A small image classifier, trained from scratch.
Model: 7.13M parameters, arch vit, norm layernorm, layers 12.
Training: soap at rate 0.0023, held-out accuracy 54%.
Data: trained on Sentinel-2 satellite tiles (TerraMesh), 24.0 epochs.
Rows from block 3 of a small image classifier, named by matrix and row number. Rows with one number belong to one neuron. Each number is 128 + 32 x the weight over its row's rms, rounded and kept within 0 to 255. All counts start at 0.
Before each neuron's rows are labels from the 100 images, of 14976, where the neuron reaches its highest value: "strongest on" is what is common among them. Only what is clearly more common there than usual is listed. The data: Sentinel-2 satellite tiles (TerraMesh). In brackets: how many of the 100.
# fc1: MLP up (model.blocks.3.mlp.fc1.weight, 768x256), inputs 0-85
# fc2: MLP down (model.blocks.3.mlp.fc2.weight, 256x768, transposed), outputs 0-85

strongest on: built area (66)
fc1.164 [105 175  79 134  57 162 102 174 128  98 129 197  51  92 129  98 134 159 103 111 137 142 142  99  68  93  52 150 165 107 162 110 142 123 128 147 105 111  62 173 142 100  74 128 163 155 106 104 198  74 100 165 189 130 171 118  85 111 139 173 142 137 102 133  71  93  99 130 133 119 115 124 128 104 132 139  94  77 108 108 102 139 124 151 147 148]
fc2.164 [155 101 132 145 120 151 162  67 134 149 115 117 112 159 144 128  56  77 135 123 126  73  85 115 145 141 120 169 154 126  78 119 162 170 155 142 140 129 131 125 181  97 101 121 173 102 115  83 127  78 100 171 115 147 189  98 140 127 118 140 111 148 149 107 135 138  47 180 151 163 103 151 121  95  89 184 141  99 143 104 168  68  96 103 109  91]

strongest on: water (68); clouds (43)
fc1.381 [123 124 101 124  70 129  68 133 154 162 125 137 113  96  67  64 127 169 117  91 107 108 175 126 129 104 102 103 129 134 125 142 142  73 134 164 132 193 163 143 166  93 156  88 128 155 143 104 172 101 119 117 210 139 137  94 174  91  78 147 114  86 113 155 126 178  68  87 125  64 110 122 108 105 147 116 111 141 160 116 105 167  44 118 110 131]
fc2.381 [123 160  81 117 127  97 115 129 130  47 130 114 120 146 139 134  84 133  99 147 152  91 105 146 119 112 175 165 148 154 110 142 168 114 198 160 129  97 161 141 159 144 119 100 133  86 131 190 178 108 111 156 107 111 151 114  94  91 188 117 134  97  73 124  64  69 134 118 125  89 143 117 171 151 164 127  56 128  96 108  96  81 102 146 141  91]

strongest on: snow or ice (55); clouds (38); main land cover: snow or ice (35)
fc1.759 [129 151 216 121  90 132 140 132 171  90 168 157 140 174 136 107 114 116 149  88 148  97  71 125 130 113 124 106  85 186 141 129 120 142 105 110 139 124  90  86 104 137 139 167 109 113  59 137 145 104 140 116 166 125 135 146 160 115 157 156 198 143 110 161 122 111  66 146 135 140 152 136 127 132 174 102 131 171 151 170 177  92 138 147 136 123]
fc2.759 [ 82 112 142 168 137 115 123 182 159  73 152 163 140 187 104  90 205  87 119 124  94 140 160  91 137  94 133  95 109 130 123 102 112  96 116 144 116 142  92 165 128  47 156 130 148 113 155 183 141 140 118 110 123 142 154 118 171 100 106 109  76  80 127 166 113 149 186 144 129 121 163 132 154 197 159  92 166 217  89  79 166 113 156  91 130 104]

strongest on: snow or ice (63); main land cover: snow or ice (46); clouds (39)
fc1.272 [ 81 121 107  89  84 120 120 160  81 158 108  93 207 115  81  79 129 134 106  92  90 112  51 199 113 146 127 123 134 159 178 115 162 141 135 167 166 111 122 111 115 102 131 207 100 113 136 154 199 147 126  79 153 134 154 104 119 109 135 138 101 105 152  72 127 109  73  66 162 170 130 137 140 154 108  95 142  68 146 142 149 119 129  95 119 198]
fc2.272 [ 91  75 180 119  92 148 151 113 161 159 106 116 158 154 121 136 142 145 129 123 129 122 123 159 182 172 137 150  67 156 123 106 147 197 111 179 160 136 161  87 130 117 105 152 117 114  83 139 144 135 109  90 103  88 119 162 137 140  94 141 106 109  75 136 153  93 129 136 130 131  56 118 115  97 133  70 113 105  87 186 192 181 160  74 141 109]

strongest on: clouds (50); snow or ice (45); main land cover: trees (41)
fc1.169 [125 156  89 146 146 101 120  88  93  81 158 118 162 156 175 120 118 117 106 112 100  98 149  83  90  63 194  86 156  86 198  58 108 102 127 166  76 125 231 166 101 161 114 200 117 214 137 130 144  80 117 176 138 122 133 127 132 146  75 129  70  90 156 177 170 163 161 134 116 101 116 193 154 153  89 115 144 128 116 199 151 134  89 132 105 156]
fc2.169 [169 148  81 112 150  77  95 146 169 141 139  75 113  63 111 167  78 119 136 145 119 119 159  98 135  84 121 147  96 109 131 115 171 118 179  96 168 172 155 128  83 105 136 171 165 146 115 169 121 169 122 131 183 158  44  81 124 117 140 109 170 151 120  66 115 154 133 119  56 155 114 111  78 156  88 166  72 170 110  92 130 118 145 137 181  98]

strongest on: trees (90); clouds (63); main land cover: trees (53)
fc1.614 [129  53 135 154 138 120 128 114  99  88 167 112 168 154 160 126 106 139 154 179 107 118 142 152 141 116  53 119  80 104  99  76 174 109  93 132 209 126 115 132 137 146 116 131 127 145  86 124 133 118 147 133 141 167 142 114 138 143 126 149  98 152 159 194 178 191 140  89 116 120 127 167 116 123 119  78 146 208 134 126 116 101  44 127 142  67]
fc2.614 [150 120 131 157 102  80 115  64 146 189  90 125 114 123 125  49 166 136  92  78 100 144 152  97 114 127 123 119  76 127 115  76 108 140 115 113 133  20 190 129 119 163 108 137 192 137 150 102  91 128  94 105  99 128 100  83 141 126  74 118 114 149 201 105 117 125 155  90 121 143 134 144 104 122 154  82 116 147 162 130 119 130 134 189 103 158]

strongest on: main land cover: trees (50); clouds (49)
fc1.751 [136  95 173  80  89 146  94 149  83 113 188  84 123  33 140 104 112 171 120 136 108 117 121 143 126 182 151 202 101 151 166 169 115  89  86  88 171  97  73 106  88 102 119 116 145  86 170 117 116  93 133 169 115 126 129 117 160 134 128 168  91  80  66 130 132 195 130 123 167 167 150 152 111 128 113 139 142 143 173 132 160 140 147  77  98 183]
fc2.751 [ 98 117  80 134 158 151 106 137 137 131  89 141 129  84 112 114 149 115 146 119 110 107 138 132 164 112  91 157 143 146 137 152 129 125 154 101 170 173 145 161 126 163  48 127 129 152 129 138  34 158  58  58  87 117 136 150 156 182  42 146 157 104  53 156 110 130 135 170 125 114 161 105 157 114 135 135 115 123 153 102 188 128 118 168  94 158]

strongest on: main land cover: crops (44)
fc1.390 [140 177 116  45 144 155 153 117 140 110 131 140 125 126  77  96 115 173  87 169 106 121 111 139 119  92 156 112 129 142 124 113 132 136 134 113 113 136 134 111 139 149 161 159 145 118 100 160  87  27 145 181 132 167 127 109 165  70 155  76 119  80 181 175 118 131  55 115 106 138 126 140 171 120 149 113 165 131  76 115  91  81 185 152 172 137]
fc2.390 [171 105 218 109 174  96 110 180 110 103 105 117 143 151 139  68  74 136 154  63 112 114 150 155 183  92 136 121  71 129 109  99 149 119 132  96 143  93 162 160 120  96 118 132 101 154  93  49 212 157 121 158 162 162 118 137 138 109 109 149 155 154 106  92 129  83 129 169  78 183 200  99 152  47 104 147 123 108 176 137 109 102 164 128 171  72]

strongest on: main land cover: crops (43)
fc1.225 [ 64 114 170 119 146 147 165 175 158 120 165 138 123 118 124 120 110 107 146 116  82 119 175 108 158 123 120  66 164 164 107 151 123 188 113 140  75 145  72 142 121 121 120 118 229  73 100  69 163  64 113  94 137 109 113 117 111 151 159 116  72 142 153 160 150 132 135 160  76 104 146 176 126 162 125 131 148 128 130 143 130 138 110 100 179 136]
fc2.225 [133 175 124 108  86  81 152 136 121 150  99 136 103 140  97 185 159  92 124  25 108 177  96 201 132 133 110 149 171  99 150  90 129 133 121 171 153 151 111 107 127  79 184 138 149 100  82 186 138  79 193 138 131  86 146 147 185 117 148 196 104 196 129 187 171 115 168 172 141 138  93 111 147 148 157  78 156 133 145 101 114 137 156 160 127 106]

strongest on: main land cover: crops (44)
fc1.641 [138 199 104 110 184 131 116 155 129 125 112 111 136 217  62 169  67 125  80 160 134 130 173 158 109 145  91 140  70 156 121  68  80 103 117 116 132 120 155 113 151 146 182 162 172 115 165 106 157  70 123  92 137 108 145 132 137 149 109 113  75 167  67 133 118  82 143 142 105 116  87 144 132  83 206 161 183 114 125 117  74 100 154  98 122 105]
fc2.641 [138 137 123 183  97 158  62 122 109 100 191  79 174 140 121 103 133 142 141 155  65 113 128 130 128 139 135 182 157  78 126 142 146 144  92 141 116 140  62 123 104 145 131 170 177 151 122 117  85 124 157 140  77 123  91 156 150  70  99 168 178 126 116  82 107 133 140 143 148  96 139 171 105 181 153 116 160 111  33 144 107 177 153 165 162 150]

strongest on: main land cover: water (40)
fc1.619 [ 80 140 165 144 149 126 131 133 158 122 113  92 158 172 164 182  72 134 111 162 155 133 107 141 133  43 154 116 145 131 183 165  87 188 118 139  92 169 155  75 127 139 195 127 105 146 138 161  58 127 163 151 147 122 173 138 141 147 131  65 130 147  90  85 151 159 112 112 144 131 132 131 121  87 109 134  77  98 151 126 141 145 151 111 158  74]
fc2.619 [121 119 148 116  68  89 115 163 104 191 156 146  18 134  90 149  77  81  86 116 140 118 189 117 164 124 145 121  85 231 159  56 164 138 157 158 113 158  87 127  65 174 120 169 173 112 141  84 133 135  91 110 106 126 116 106  94 110 158 107  81 142 116  89 134 137  87 135 174 126 149 110 155 128 142 163  78  85 156 124  90 156 146 145  80 159]

strongest on: clouds (45); main land cover: trees (42)
fc1.453 [123 120 128 194 127 115  79 142 109  88 146 108 114 165 156 132 147 190 131 152 132 128 156  96  83 150 131 170 188 104 141 148 107  85 203 180 166 192  53 187 159 124 130 123 203 149 123 117 103 117  84 126 142 165 150 137 105 102 139 126 116  93 174  50 114 167 107  73 128 118 167 138 160 145  97 164  82  61 119 152 125 144 141  71 141  98]
fc2.453 [145 164 163 137 135 120 126 124 140 144  46 115 173  79  87 127 129 174 105  94  86  94 120 127 100 117 101 172 159 122  74 156 108  97 109  61  75 119 128 129  98 132 157 117  92 158 105 111 145 101 124 107 154 130 157 145 133 180 186 168 157  87 166 137 110  94 162 102 108 105 128  83 141 146  87  79  86 143 116 136 120 137  86 152 135 208]

strongest on: trees (90); built area (72); crops (66)
fc1.570 [125 186 106 106  89 163 124  98 130 114  85 115  77 110 123 177 108 113 143 111  98  78 177 115  96 114 133  93  55  94 138 118 152 120 130 119  70  91 155 139 193  84 162 104  46 187 109 121 115 137 185 124  96  86  85 106 137 105 117 150 100 119 161 116 103 143 139 155 162 139 116 131 204 107 110 120 123 108 115 132 156 112  93  76 160 119]
fc2.570 [150 211 120 113  67 104 154  89 104 165 137 156 154 117 129 116 131 150 163  95 127 100 142 143  86  71 111  98 129 247 129  60  90 159 154 145  74 101 136 147 107  92 124 172 151 141 110 105 114  96 130 134 163 174  99  93 151 134 133 165  76 141  91 125  90 133 156 128  96 105 160  89 155 167  46 131 105 125 118 169 136 159 145 106 138 131]

strongest on: main land cover: water (29)
fc1.202 [121 179 157  94 177 160 111  73 180 116 131 161  87 116 150 182 170 153 124 123 119 119 156 143 148 156 114 173 131 120 135 100  90 126  79  94 117 188 172 141  88  71 112  70 156 172 122  76 102  91 112 162  73 171 133 150  78 148 157 185  94 134 163 164  42 132 144 117  88 141 132 149  96 134 148  42 130 125 180 150 111 210  85 143  76 105]
fc2.202 [143  75 166  64 128 175 126 164  95  85 131 109 121  92 169 138  98 148 130 131  91 115  87 143 154 188  95 141 176 144 116  59 115 121 139 131 119 195 127 166 125 141 108 175 103  99 141 149 119 102  96 187 178 152 162 160 140 138 207  63 158 110 105 122 113 154 136 102 141 133 170 122 119 136 133 168  90  83 148  87 171 108  74 101 132 153]

strongest on: trees (88); built area (69)
fc1.583 [147  79  97 108 103 146 150 120 133 128 167 110 125 160 146 103 162 139 122  53 173 122 125  99  95 128 116 119 149 103  52  71 140  94 133  74 133 115 189 194 136 143  54 116 126 114 111 100 107 133 141 168 111  75 140  69  92 122 160 186 130 167 100 126  65 143 105 123 161 158 163 160  95 134 157 128 121 137 191 204 169  71 147 112 113 155]
fc2.583 [138 128  57 118 145 116 160 166  90 140  99 160 114  80  64 116  67 103 170 180  73 166 116  66 113 133 153 132 104 141 133 172  93 112  87 141  98 109 146  86 166 135 124 136 165 127 117 125 165 122  80  93 123 130 154 183  93 159 104 133 172 151  49  93  91 120 106 183  67 135  79  91  76 115  52 151  88  92 105 131 136 119 147  83 101 144]

strongest on: trees (88); clouds (50); main land cover: trees (48)
fc1.730 [102  66 197 102 123 112 133 104 146 147 133 122 183 128 112 112 154  99 114 117 187 160  65 153 133 125  48 155 108 144 136 160 135 169 148 113 156 137 134 127  76 127 125 179 186 160  92 153 105 173 133 111 125 115 111 152 127 131 129 133  83 105  24 168 181 108  68 118 122 140 104 124 146 130 196 166 125 172 116  51  88 139 104 131  82  98]
fc2.730 [138 151 112 116 112 155 153 129  82  67 145 178 133 116  74 110 118 108 181 142 150 211 110 147 142 178 141 100 125 166 138 147 113 120  73 111 185 107  60 156 132  90 130 138 122 155 156  97 134 104 159  93 173 127 143 102  99 120 172  82 126 152 124 108  87 118  96 128 142 154 161 165 156  87 191 136 112 105 112 108 150 156 119 125 157 178]

strongest on: water (67); clouds (44); main land cover: water (27)
fc1.155 [ 61 163 163 134  87 127 186 194 143 128  80 116 162 112 140  91 170  97 152 119 158 138 126 135 142 157 130 104 146 116 172 149  91  73  96 143 149 153 127 175 178 140 157 164 110  84  73 166  98 143 163 144 124 107 104 162 108 110  79 123  75 171  71 144 191 119 211 142 141 120 135 177 116 104  97 154 168  75 159 139 191 143  79 145 101 102]
fc2.155 [109 132 141  95 144 109 106 119 103 130 168 130 104 203 122 131 168  52 161 149 152 102 134 113 140 136 186 105  77 115  92 168  89 148 162 145 182 145  79 138 155 158 101 134 131 125 132  93  79 153 111  86  50 142 128 125  78  43  94 140  82 119 104 145  70 103  90 194 142 129 172 122 104  91 112 192 121 151  60 120 144 180 145 137 113 117]

strongest on: snow or ice (83); main land cover: snow or ice (70)
fc1.575 [178 207 136  79  80 157 105 150  74 159 163  79 167 134 106  87 131  79 142 136 128 150 133 152 129 114 156 139 169 118  90 134 139 112 127 175 129 146 118 114  96 160 129 115 128 188 137 136 200 168 110 127 100 122 125 104  36  76 161 118 137 131 140 189 128  91 100 148  93 131  89 158 130 140  98 102  90 171  96 106 132 121 140 117 165 114]
fc2.575 [119 128 151 166 137 164 131 126 115 104 108 114 162 149 123 151 151 141 149 103 110 137  95 138 146 112 119 136 173  86 122 167 107 178 158 122 131 162 126 108 148 169 144  98 161  94 104  93 124 181 163 143 204  80 183 175 109 185 150 149 145 129  81 115 123  96 122 123 164  96 112 105  79 147  86  74 183 117  89 125 154 130 144 127 148 129]

strongest on: water (70); clouds (46)
fc1.271 [121 225  82 174 116 114 116  99 101 125 107 152 105 129 141 131 155 106 121 139 135 111 123 152 139  99  99 137 119 116  96 133 133  99 139 114 106 215 209 139 121 140 106 136 153  68 119 181 126 152 232 165  79 115 140  62 163 136 145 134 101 137 140  66 156 114 128 128 126 160 210 161 102 130 152 109 154  82 137 136 138 143 153 117  89 147]
fc2.271 [ 84 148  73 121 103  86  93 173 174  72  91 118 109 143 105 132 180 169  99 151 141 132 176  98 132 162 105 143 162 139 122 179  80 107 150 130 137 106 173  88 113 150 105 142 135 135 131 165 126  94  69 111 144 157 173 126 111 162 117 157  82 116 143 104 131  83 109 114 181 136 132 164 146 124 144 112 150 102 172 125 129 150  48 196 176 122]

strongest on: crops (68); built area (65)
fc1.651 [148 109 122 108 155 160 168 134 107 144 122 160 124  76 106 130 116 104 153  89 172  99 151  70 158 145 135  71 112  51 131 163 189 134 108  94  89 148 192 132  82 115  93 132  76 154 177 132 160 102 186  94 174 191 100 104 153 141  76 135 109 146  73 104 126 159 129 142  85 114 141 114  97 114 137 145 119 151  81 160 135 147 134 122 141 115]
fc2.651 [119  85  87 119 171  97 166 138 107  97 100 114  54  97 140 183 114 140  81 164 127  81 111 121 132  93 133 119 128 149 114 123 165 140 193 112 169 119  71 156 100  98  96 116  88 186 107 159  87 115 132 156 135 100 127 159 118 156 185 162 149 178 152 169 104 176 124  85 154 134 159 122 126 132 118 109 162 108  89 168 177 142 146  86 105 141]

strongest on: water (90); main land cover: water (45); flooded vegetation (29)
fc1.214 [131 182 168 134  99 143 108 149 144 153  66 112 147 137 182 138 155 131 147  99  80 120 125 126  85 116 143 122 173 140 127 139 115 120 139 108 138 108  95 168 123  98 112 119 105 196 113 156 129 148 164 140 178 159  95 177 131 112 146 141 152 168  86 207  80 100 110 150 142 115 157  92 143 114 115 161 191  83 142 140  88 175 144 158 128 125]
fc2.214 [166 120 191 120 105 145 127  94  68 137 176 106 118 100  64 128 166 157 148 144  85 134 142 142 114 123 116  86  87  90 154 209 132 140 216  55 157 177 161 119  82 107 176 148 114 148  89 149 125 105 128 175 115 131  98 130  86 114 147  79  78 100 133 176 107 127  88  83  80  62 134 135 144 161 164 138 134 102 115 170 179 162 145 144 109 109]

strongest on: main land cover: rangeland (42)
fc1.329 [184 194 175 117 195 144 144 103 140 150 164  77 176 137  98 107 163  96  75 174  71  61  95 115 132 160 113 142 116 120 123 126 118 136 151 117 115 107 159  83 132 135 175 115 158 101 183 154 132  95 107 126 121  96 115 161 149 144  97 125  97 106 172 187  92 126 166 175 104 160 179 113 193  87 129 120 109 146 157 182 179  72 119  63 145 148]
fc2.329 [107 140 152 121 120 164 188 172  88 156 143 132 104 131 147 115 175 139 132 109 136  99 137 123  95 154  96 129 139  91 128 138 223 123 148  82 157 122 131  87 154  67 149 115 124 121 119 172 107 121 159 169  76 160 140 113 121 165 132 143 145 134  84 137 183 119  69  94 116 116 166 120  54 159 158  93  58 175 130  75  97 144 100 159 134  90]

strongest on: water (70)
fc1.353 [ 82 121 171  87 125 104 113 143 114 180 156 102 112 110 151 166 100 141  80 100 234 140 124 185 112 122  88 111 109 127 161  78 146 147 154 148 120 123 167 152 126 140 170 164 196  32 146 172 152 139 157 135 100 122 147 163 111 108 140 150 153 145 131  33 178 154 135  91 116 121  69 106 174 112  90 137 128 157 119 134 165  63 105 102 192 167]
fc2.353 [109  88 170  95 147  84 203 137 120 157 144 159  93 104 123 157 153 159 117 130 183 231 111  56 105 143  94 145 153 130 171 113 110 128 111 125 105  97 204 162 169  55 106  73 100 104 101  98 167 132 146  94 107 116 118 159 105 130 124 146  98 142  92 156  88 114 128 156 155 145 193 189  65  94 130 122 146  87  92 116 139 125 130 122 159 104]

strongest on: built area (62)
fc1.300 [105 145 143  69 136 116 122 169 163 150 108 117 172 169 120 135 148  79 189 161  68 142  68 106  94  90 164  85  41 171 107  74 118 106 191 159 125  52  90 100 116 102 126 114 176 174  97 145 116 156 194 142  72  90 153 156 162 102 151 134 121  94 129 128 148 169 156 181 122 107 205 108  97 166 126 121 113  95  77 179 171 153 156 138  91 181]
fc2.300 [ 83  36 115 117  81  91 103 174 190 107 115 105 107  62  97 105 212  46 127 153 141  86 138 166 127 145 136 173 116 123 103 161 122 142 132 119 144 122 120 116 105 151  92  82  93 127  71  94  63  88 128  61 120 198  88 147  99  90 147 142  83 182 153 185 136 178  93 140 109 152 201  78 204  79 133 101 121 119 154  64 107 137 122 142 152 106]

strongest on: trees (88); clouds (61)
fc1.526 [ 97  68  75 164  81  70 122 170 147 100 120 109 144 120 156 119 115 113 100 130  98 104 142 131  98 138 144 103 153 130  58 109 158 121 122 178 134 164 126 137 128 154 144 136 102 125 147 119  96 126 114 103 115 125 168 151  78 197  94 117 122 123 144  93  70 118 125 144 197 137 186 128 193  54 139 166 129  87 160 158 114 115  72 122  35 154]
fc2.526 [128 111  79 136 150 172 162 145 121 162  89  91  98 113  93 130 139  83 141 149  83  89 123 165 133  96  97  75 179 105 102 195 147 157 102 118 190 151 132 121 127 116 148 103 173 154 119 150 134  90 149 121  48 129 151 186 180 154 150 153  99 123 148 128 104 114  79 118 108 115 103  99 132  74  72  50 148  99 102 182 107 101 155  99 118 119]

strongest on: crops (69)
fc1.573 [113 138 130 104 141 141  83 103 101 165 111 140 145 163 116 137 167 104 121 145  94 123 106  54 128 132 130 159  99 120 118  83 116  97  89  27  76 145 127  49 158 114 132 109 102  77  95 139 159 216  80  57 151 164 119 139 123 156  96 113 141 105  93 149  89 157 139  95 161 134  86 130  67 181 125 143 124 164 151  89 145 130 149 168  80 147]
fc2.573 [185 170  84 123 158 127  97 159 124 120  96 159 102 120 173 129 166 192  61 155 128 148 147  94 146 103 148 146 135  82 132 118 135 144  79 165 147 123 150  77 181 156 160 123 112  83  93 201 111 185 123 120 163  92 162 187  84 159 148 109 129 129 115  85  44  88 115 158 101 118 119 109 188 105  92 174 119 130  96  53 104 198 191 157 114  98]

strongest on: main land cover: trees (41); clouds (38)
fc1.26 [128 152 157 119 135  71 147 133 130 121 120 154 176 188 122  84  98 140 116  65 165 150 110 171 167 138 141 143  80 108 134  82 106 151 106 164 153 141 185  68 108  77 111 117 122 105 133 165  73 152 152  59 121 181 124  75 117 181 115 172 101 186 127 101 115 108  66 171 113 109 128 156 162 103 122 131 181 171 142 177 159 114 115 140 192 100]
fc2.26 [156  70  80 156 140 107  61 113 128 125 177  63 120 176 118 101 135 123  73 157 127 184  97 141 115  96 133 175 125 134 137  57 139 116 179 114 125 134  92  69 180 116 130  93 113 129  91 150 134 125 152 161 110 133 162 187 119 128 149 164 156 153 121 124 105 138 128 120  66  74 152 130  98 183 139 108 126 163 178 155 147 186 105 118 115 127]

strongest on: clouds (71); main land cover: trees (42)
fc1.727 [201 105  80  63 169 146 162 164 143  82 119  79 180 147 153 121  79 116  78 112 103 104 122 140 100 146 118 122 168 151 163 105 159 120 120  96 113 139 134  89 148 137 100  85  84 145  89  81 102  72 128 134 104 127 116 161 148  77 195 195 138 159 132 164 129 139 113  42 124 133  86 136  45 106 111 118  76 140 154  80 100 142 183  71 102 109]
fc2.727 [138 121 141 156 125 126  83 130 141 150 195 114 156 157 141  79 188 184 147 179 174 178 115 152 154 116 110 140 160 160 233 116 136 112 126 144 146 105 165 148 156 155 126 141 118 101 156  73 145 102  98 118 168 165 102  88  91 165 175 160 136 102  94  98 158 156 156 144  56  68 125 154 125 121 156 116  89 153 116 104 162 123 104 159 127 126]

strongest on: trees (88); clouds (57); main land cover: trees (55)
fc1.261 [ 92 115  74 114  58  97 148 147 157 130 115 144 110 153 128  84 151 109  66  93  94 149  87  74 151 151 158 144 138 145 109 136 111 137 134 121 146 102  94 168 150 120  74 145 163 138 162 167 155 117 111 119 162 149 145 125 126  82 121 108 115 143 129 111 122 149  91 124 220 126 106  86  91 148 117 146 176 114  65 159  97 135  35 111 199 148]
fc2.261 [ 38 151 143  96 107 153 140 144 131  86 101 125 113 139 121 156 132 114 167 140 142 148 108 149 151 106 146 158  93 158 135 175  60 110 140 131 138 123 115 161 110 176  75 128 118 168 126 205 105 178  94 125 136 127 139  88 163 130 155 108 130 167 158 125  43 110 133 131 177 122 139 115 120  96 125 155 140 178 110 100  93 135 121 145  99 190]

strongest on: water (85); main land cover: water (48)
fc1.204 [111 154 142 124 129 129 147  80 170  67 150  98  77  98 102  64 111 149 120  52 149 177  78  86 125  72 140 114 103 127 166 129 128 169 127 104 133 116 146 152 119 124 173 113  70 127 155 116 110 118 149 160 188 128 185  76 137 106  94 103 132 140  97 163 107  93 174 154 132  90 121 181 173  95 116 112 102  77 147  78  76 114  90 112 136 135]
fc2.204 [ 83 121 113  74 121 127 148 142 115 141  97 106 141  92 156 150 124 114 134  91 155 171 170 114 182 176 130 113 129 178 137 129 172 129 103 120 147  92 188 128 113  65 117  80  99 127  76 105  89 156 161 146  82 170 182 121 141 139 139 102 112 163 188  99 120 155 182 117 121 148 141  96 171 115 159 126 144 122 196 180 141 160  99 179 161 102]

strongest on: main land cover: water (45)
fc1.385 [120  86  71 141 150  80  84 174 154 145 134 125  85 155 111 146  58 162 133  77 184 155 132  63 158 110  80 104 121 104 134  78 165  94 113  81 118 157 172 145 116 163  96  76 127 125 163 118 106 131 152 154 132 112 148 116 143  89  76 122 126 192 136  71 129 179  53 119 132  95 165 163  86 100 102  95 147 163 154 164 145 182 109 165 167 178]
fc2.385 [130 193 129 155 134 118 120 120 129 158 164 132  83 130 154  80 143 154 162 112 155 161 144 178 116 149 121 131 162 166 141 119  71 101 161 135  84 116 142 162 129  79  49 108 197 157 145  94 139 160 166 148 147 138 172 158 143 153 139 131  18 135 125  82 112 120 152 175 180  92 112 136  51 142 146 145 115 141 118 169  98 128  89  44 142  76]

strongest on: snow or ice (63); main land cover: snow or ice (48); clouds (39)
fc1.29 [142 120  93 107 133 101 147  97 127  86 138 140 186 125 148 115  91 138 130 107 104 177 124 136 116 134 137  94 129 125 184 132 132 158 111 135 120 149 128 117 130 127 133 167 171 177 121  76 148  91 120 125 123  52 163 152 138 110 139 178 146 145 170  94 116 170  70 139  98 123 199 153 117 149 149 107 145 109 130  97  89 117 137  59 144 129]
fc2.29 [192 122 185 102 163 106 134 124 125 142 115 129 146 148 109  61 124  88 185  83 112  90 120 112 122 159 115  84 110 171 152 142 164 123 175 107  95 169 134 111 171 112 178  94 157 163 123 182 156 137  37 188  80 104 120 127  63  85 134 109 157 106 153  56 210 135 144 123 124 201 121 123 154 109 128 132  68 121 113  71 177 173  45  89 135 130]

strongest on: trees (88); clouds (61)
fc1.7 [168  99 141  92  81 117 114  62 146 139 114  90  75 172  93  82 108 187  95 128 178 141 110 132  92 134 134 139 125 180 183  87  33  98 168  88 107 135 161 129 177  89 173  89  96  72 111 106 153 140 128 108 157 145 126 121 115 146 187 115 102  64 143  84 124 184 158 130 106 149 119 155 145 120 104 148  89 112 125  90 168 151 156 129 146 116]
fc2.7 [107 106 111 109  95  85 142  99 135  88 114  93 104  96 160  20 132 164 174 129 179 118 142  64 152 103 117  88 161 102 169  37 128 140 136 145 101  80 108 171  95 127  79 139 113 144 124 108 142 126  89 194 153 135 143 151  77 149 122 145 121 149 146 161 141 132 153 137 143 187 163 108 173  89  58 177 128 132 152  31  90 157 142 104 161  82]

strongest on: water (74); main land cover: water (42)
fc1.458 [137 155  81 125 152  78 148  82 136  77  98 136 123 145 167 116 132  95 121 112 166 150 155 186 153 178 101  73 110 114 135  93  93 113 139 105 144 140 177 203 112 143 149 162 127 180 159 135 114 176  67 165 127 145 142  78 133 124 107 106 120 150 126 142 147 150 128 114 147 121 145 115 169 145 101 128 168 194 128 112 111 161  97 167  75 142]
fc2.458 [130 174 127 132  72  87 112  50  99 101 126 101  85 142  77  92 105 161 130 177 197 125 119 151 138 112  94 153 133 111  87 158 138 142 123 109 144 128 143 127 138 103 105  90 171 160 124 154  84 128 144 131  99 156 123 137 159 111 124 168 127  95 155 114 136 107 147 142 101 115 215 103 154 153  51  93  65 132 115 150  38 116 128 104 149 140]

strongest on: snow or ice (91); main land cover: snow or ice (85)
fc1.44 [118 129  77 121 129 167 108 141 149 105  92 116 113  73 143 160  69 103 144 145  66 124 160 156 133 137  97 197  88 133 110 149 128 154 124 127  70  58  88  95 151 149 109 165 135  98  94 113 212  35 114 109 103 182 141 129 156 120 163 141  90 209  99 169 164  97 139 169  68 177 110 160 116 134 177 116 139 137  42 138  83 155 130 195  85 109]
fc2.44 [161 132 174 123 168 107 130 104 133  98 149 127 130 106 116  72  77 102 129 124  97 129  99 114 152 111 155  86 116 167 139 145 132 168  95 125 102 182  68 134 104 122 129  79  99 156  91 155  93  86 170 104 125 148 110 164 128 134 126  71 137 118  63 196  93 161 152 135 117 159 152 142  89 191 129  78 188 139 101 150 152 109  97 134 120 212]

strongest on: snow or ice (90); main land cover: snow or ice (79)
fc1.23 [154 113 157 136 148  64 145 110  89 100 139 152 182 119 171 174 140 152 140 126 119 130 150 104 185 132 150 123  88 128 184 105 126 169 133 128 136 163  96 140 117  96  91 103 162  91 171 135  57 143 138 158 161 131 124 129 176 149 156  85 121 157 169 107 115 134  97  87 173 113 113 125  69 107 139  91 117 109 141 104  60 168 112  93 139 180]
fc2.23 [153 101 107 116  56 123 115 134 105 133  59 114 193 115 137  95 161  93 121  88 110 151 122 154  92 121  93 161 149 127 126 112 106 123 151 140 147 169 136 150  81 133 132 165 112 137 136  99 144 102 204 176 119 169 175 116 125 165 124 169 146 111 161 153 122 147 146 148 201 158  66 120 155 138 130  94 117 157 126 119 184  81  45 124 161  94]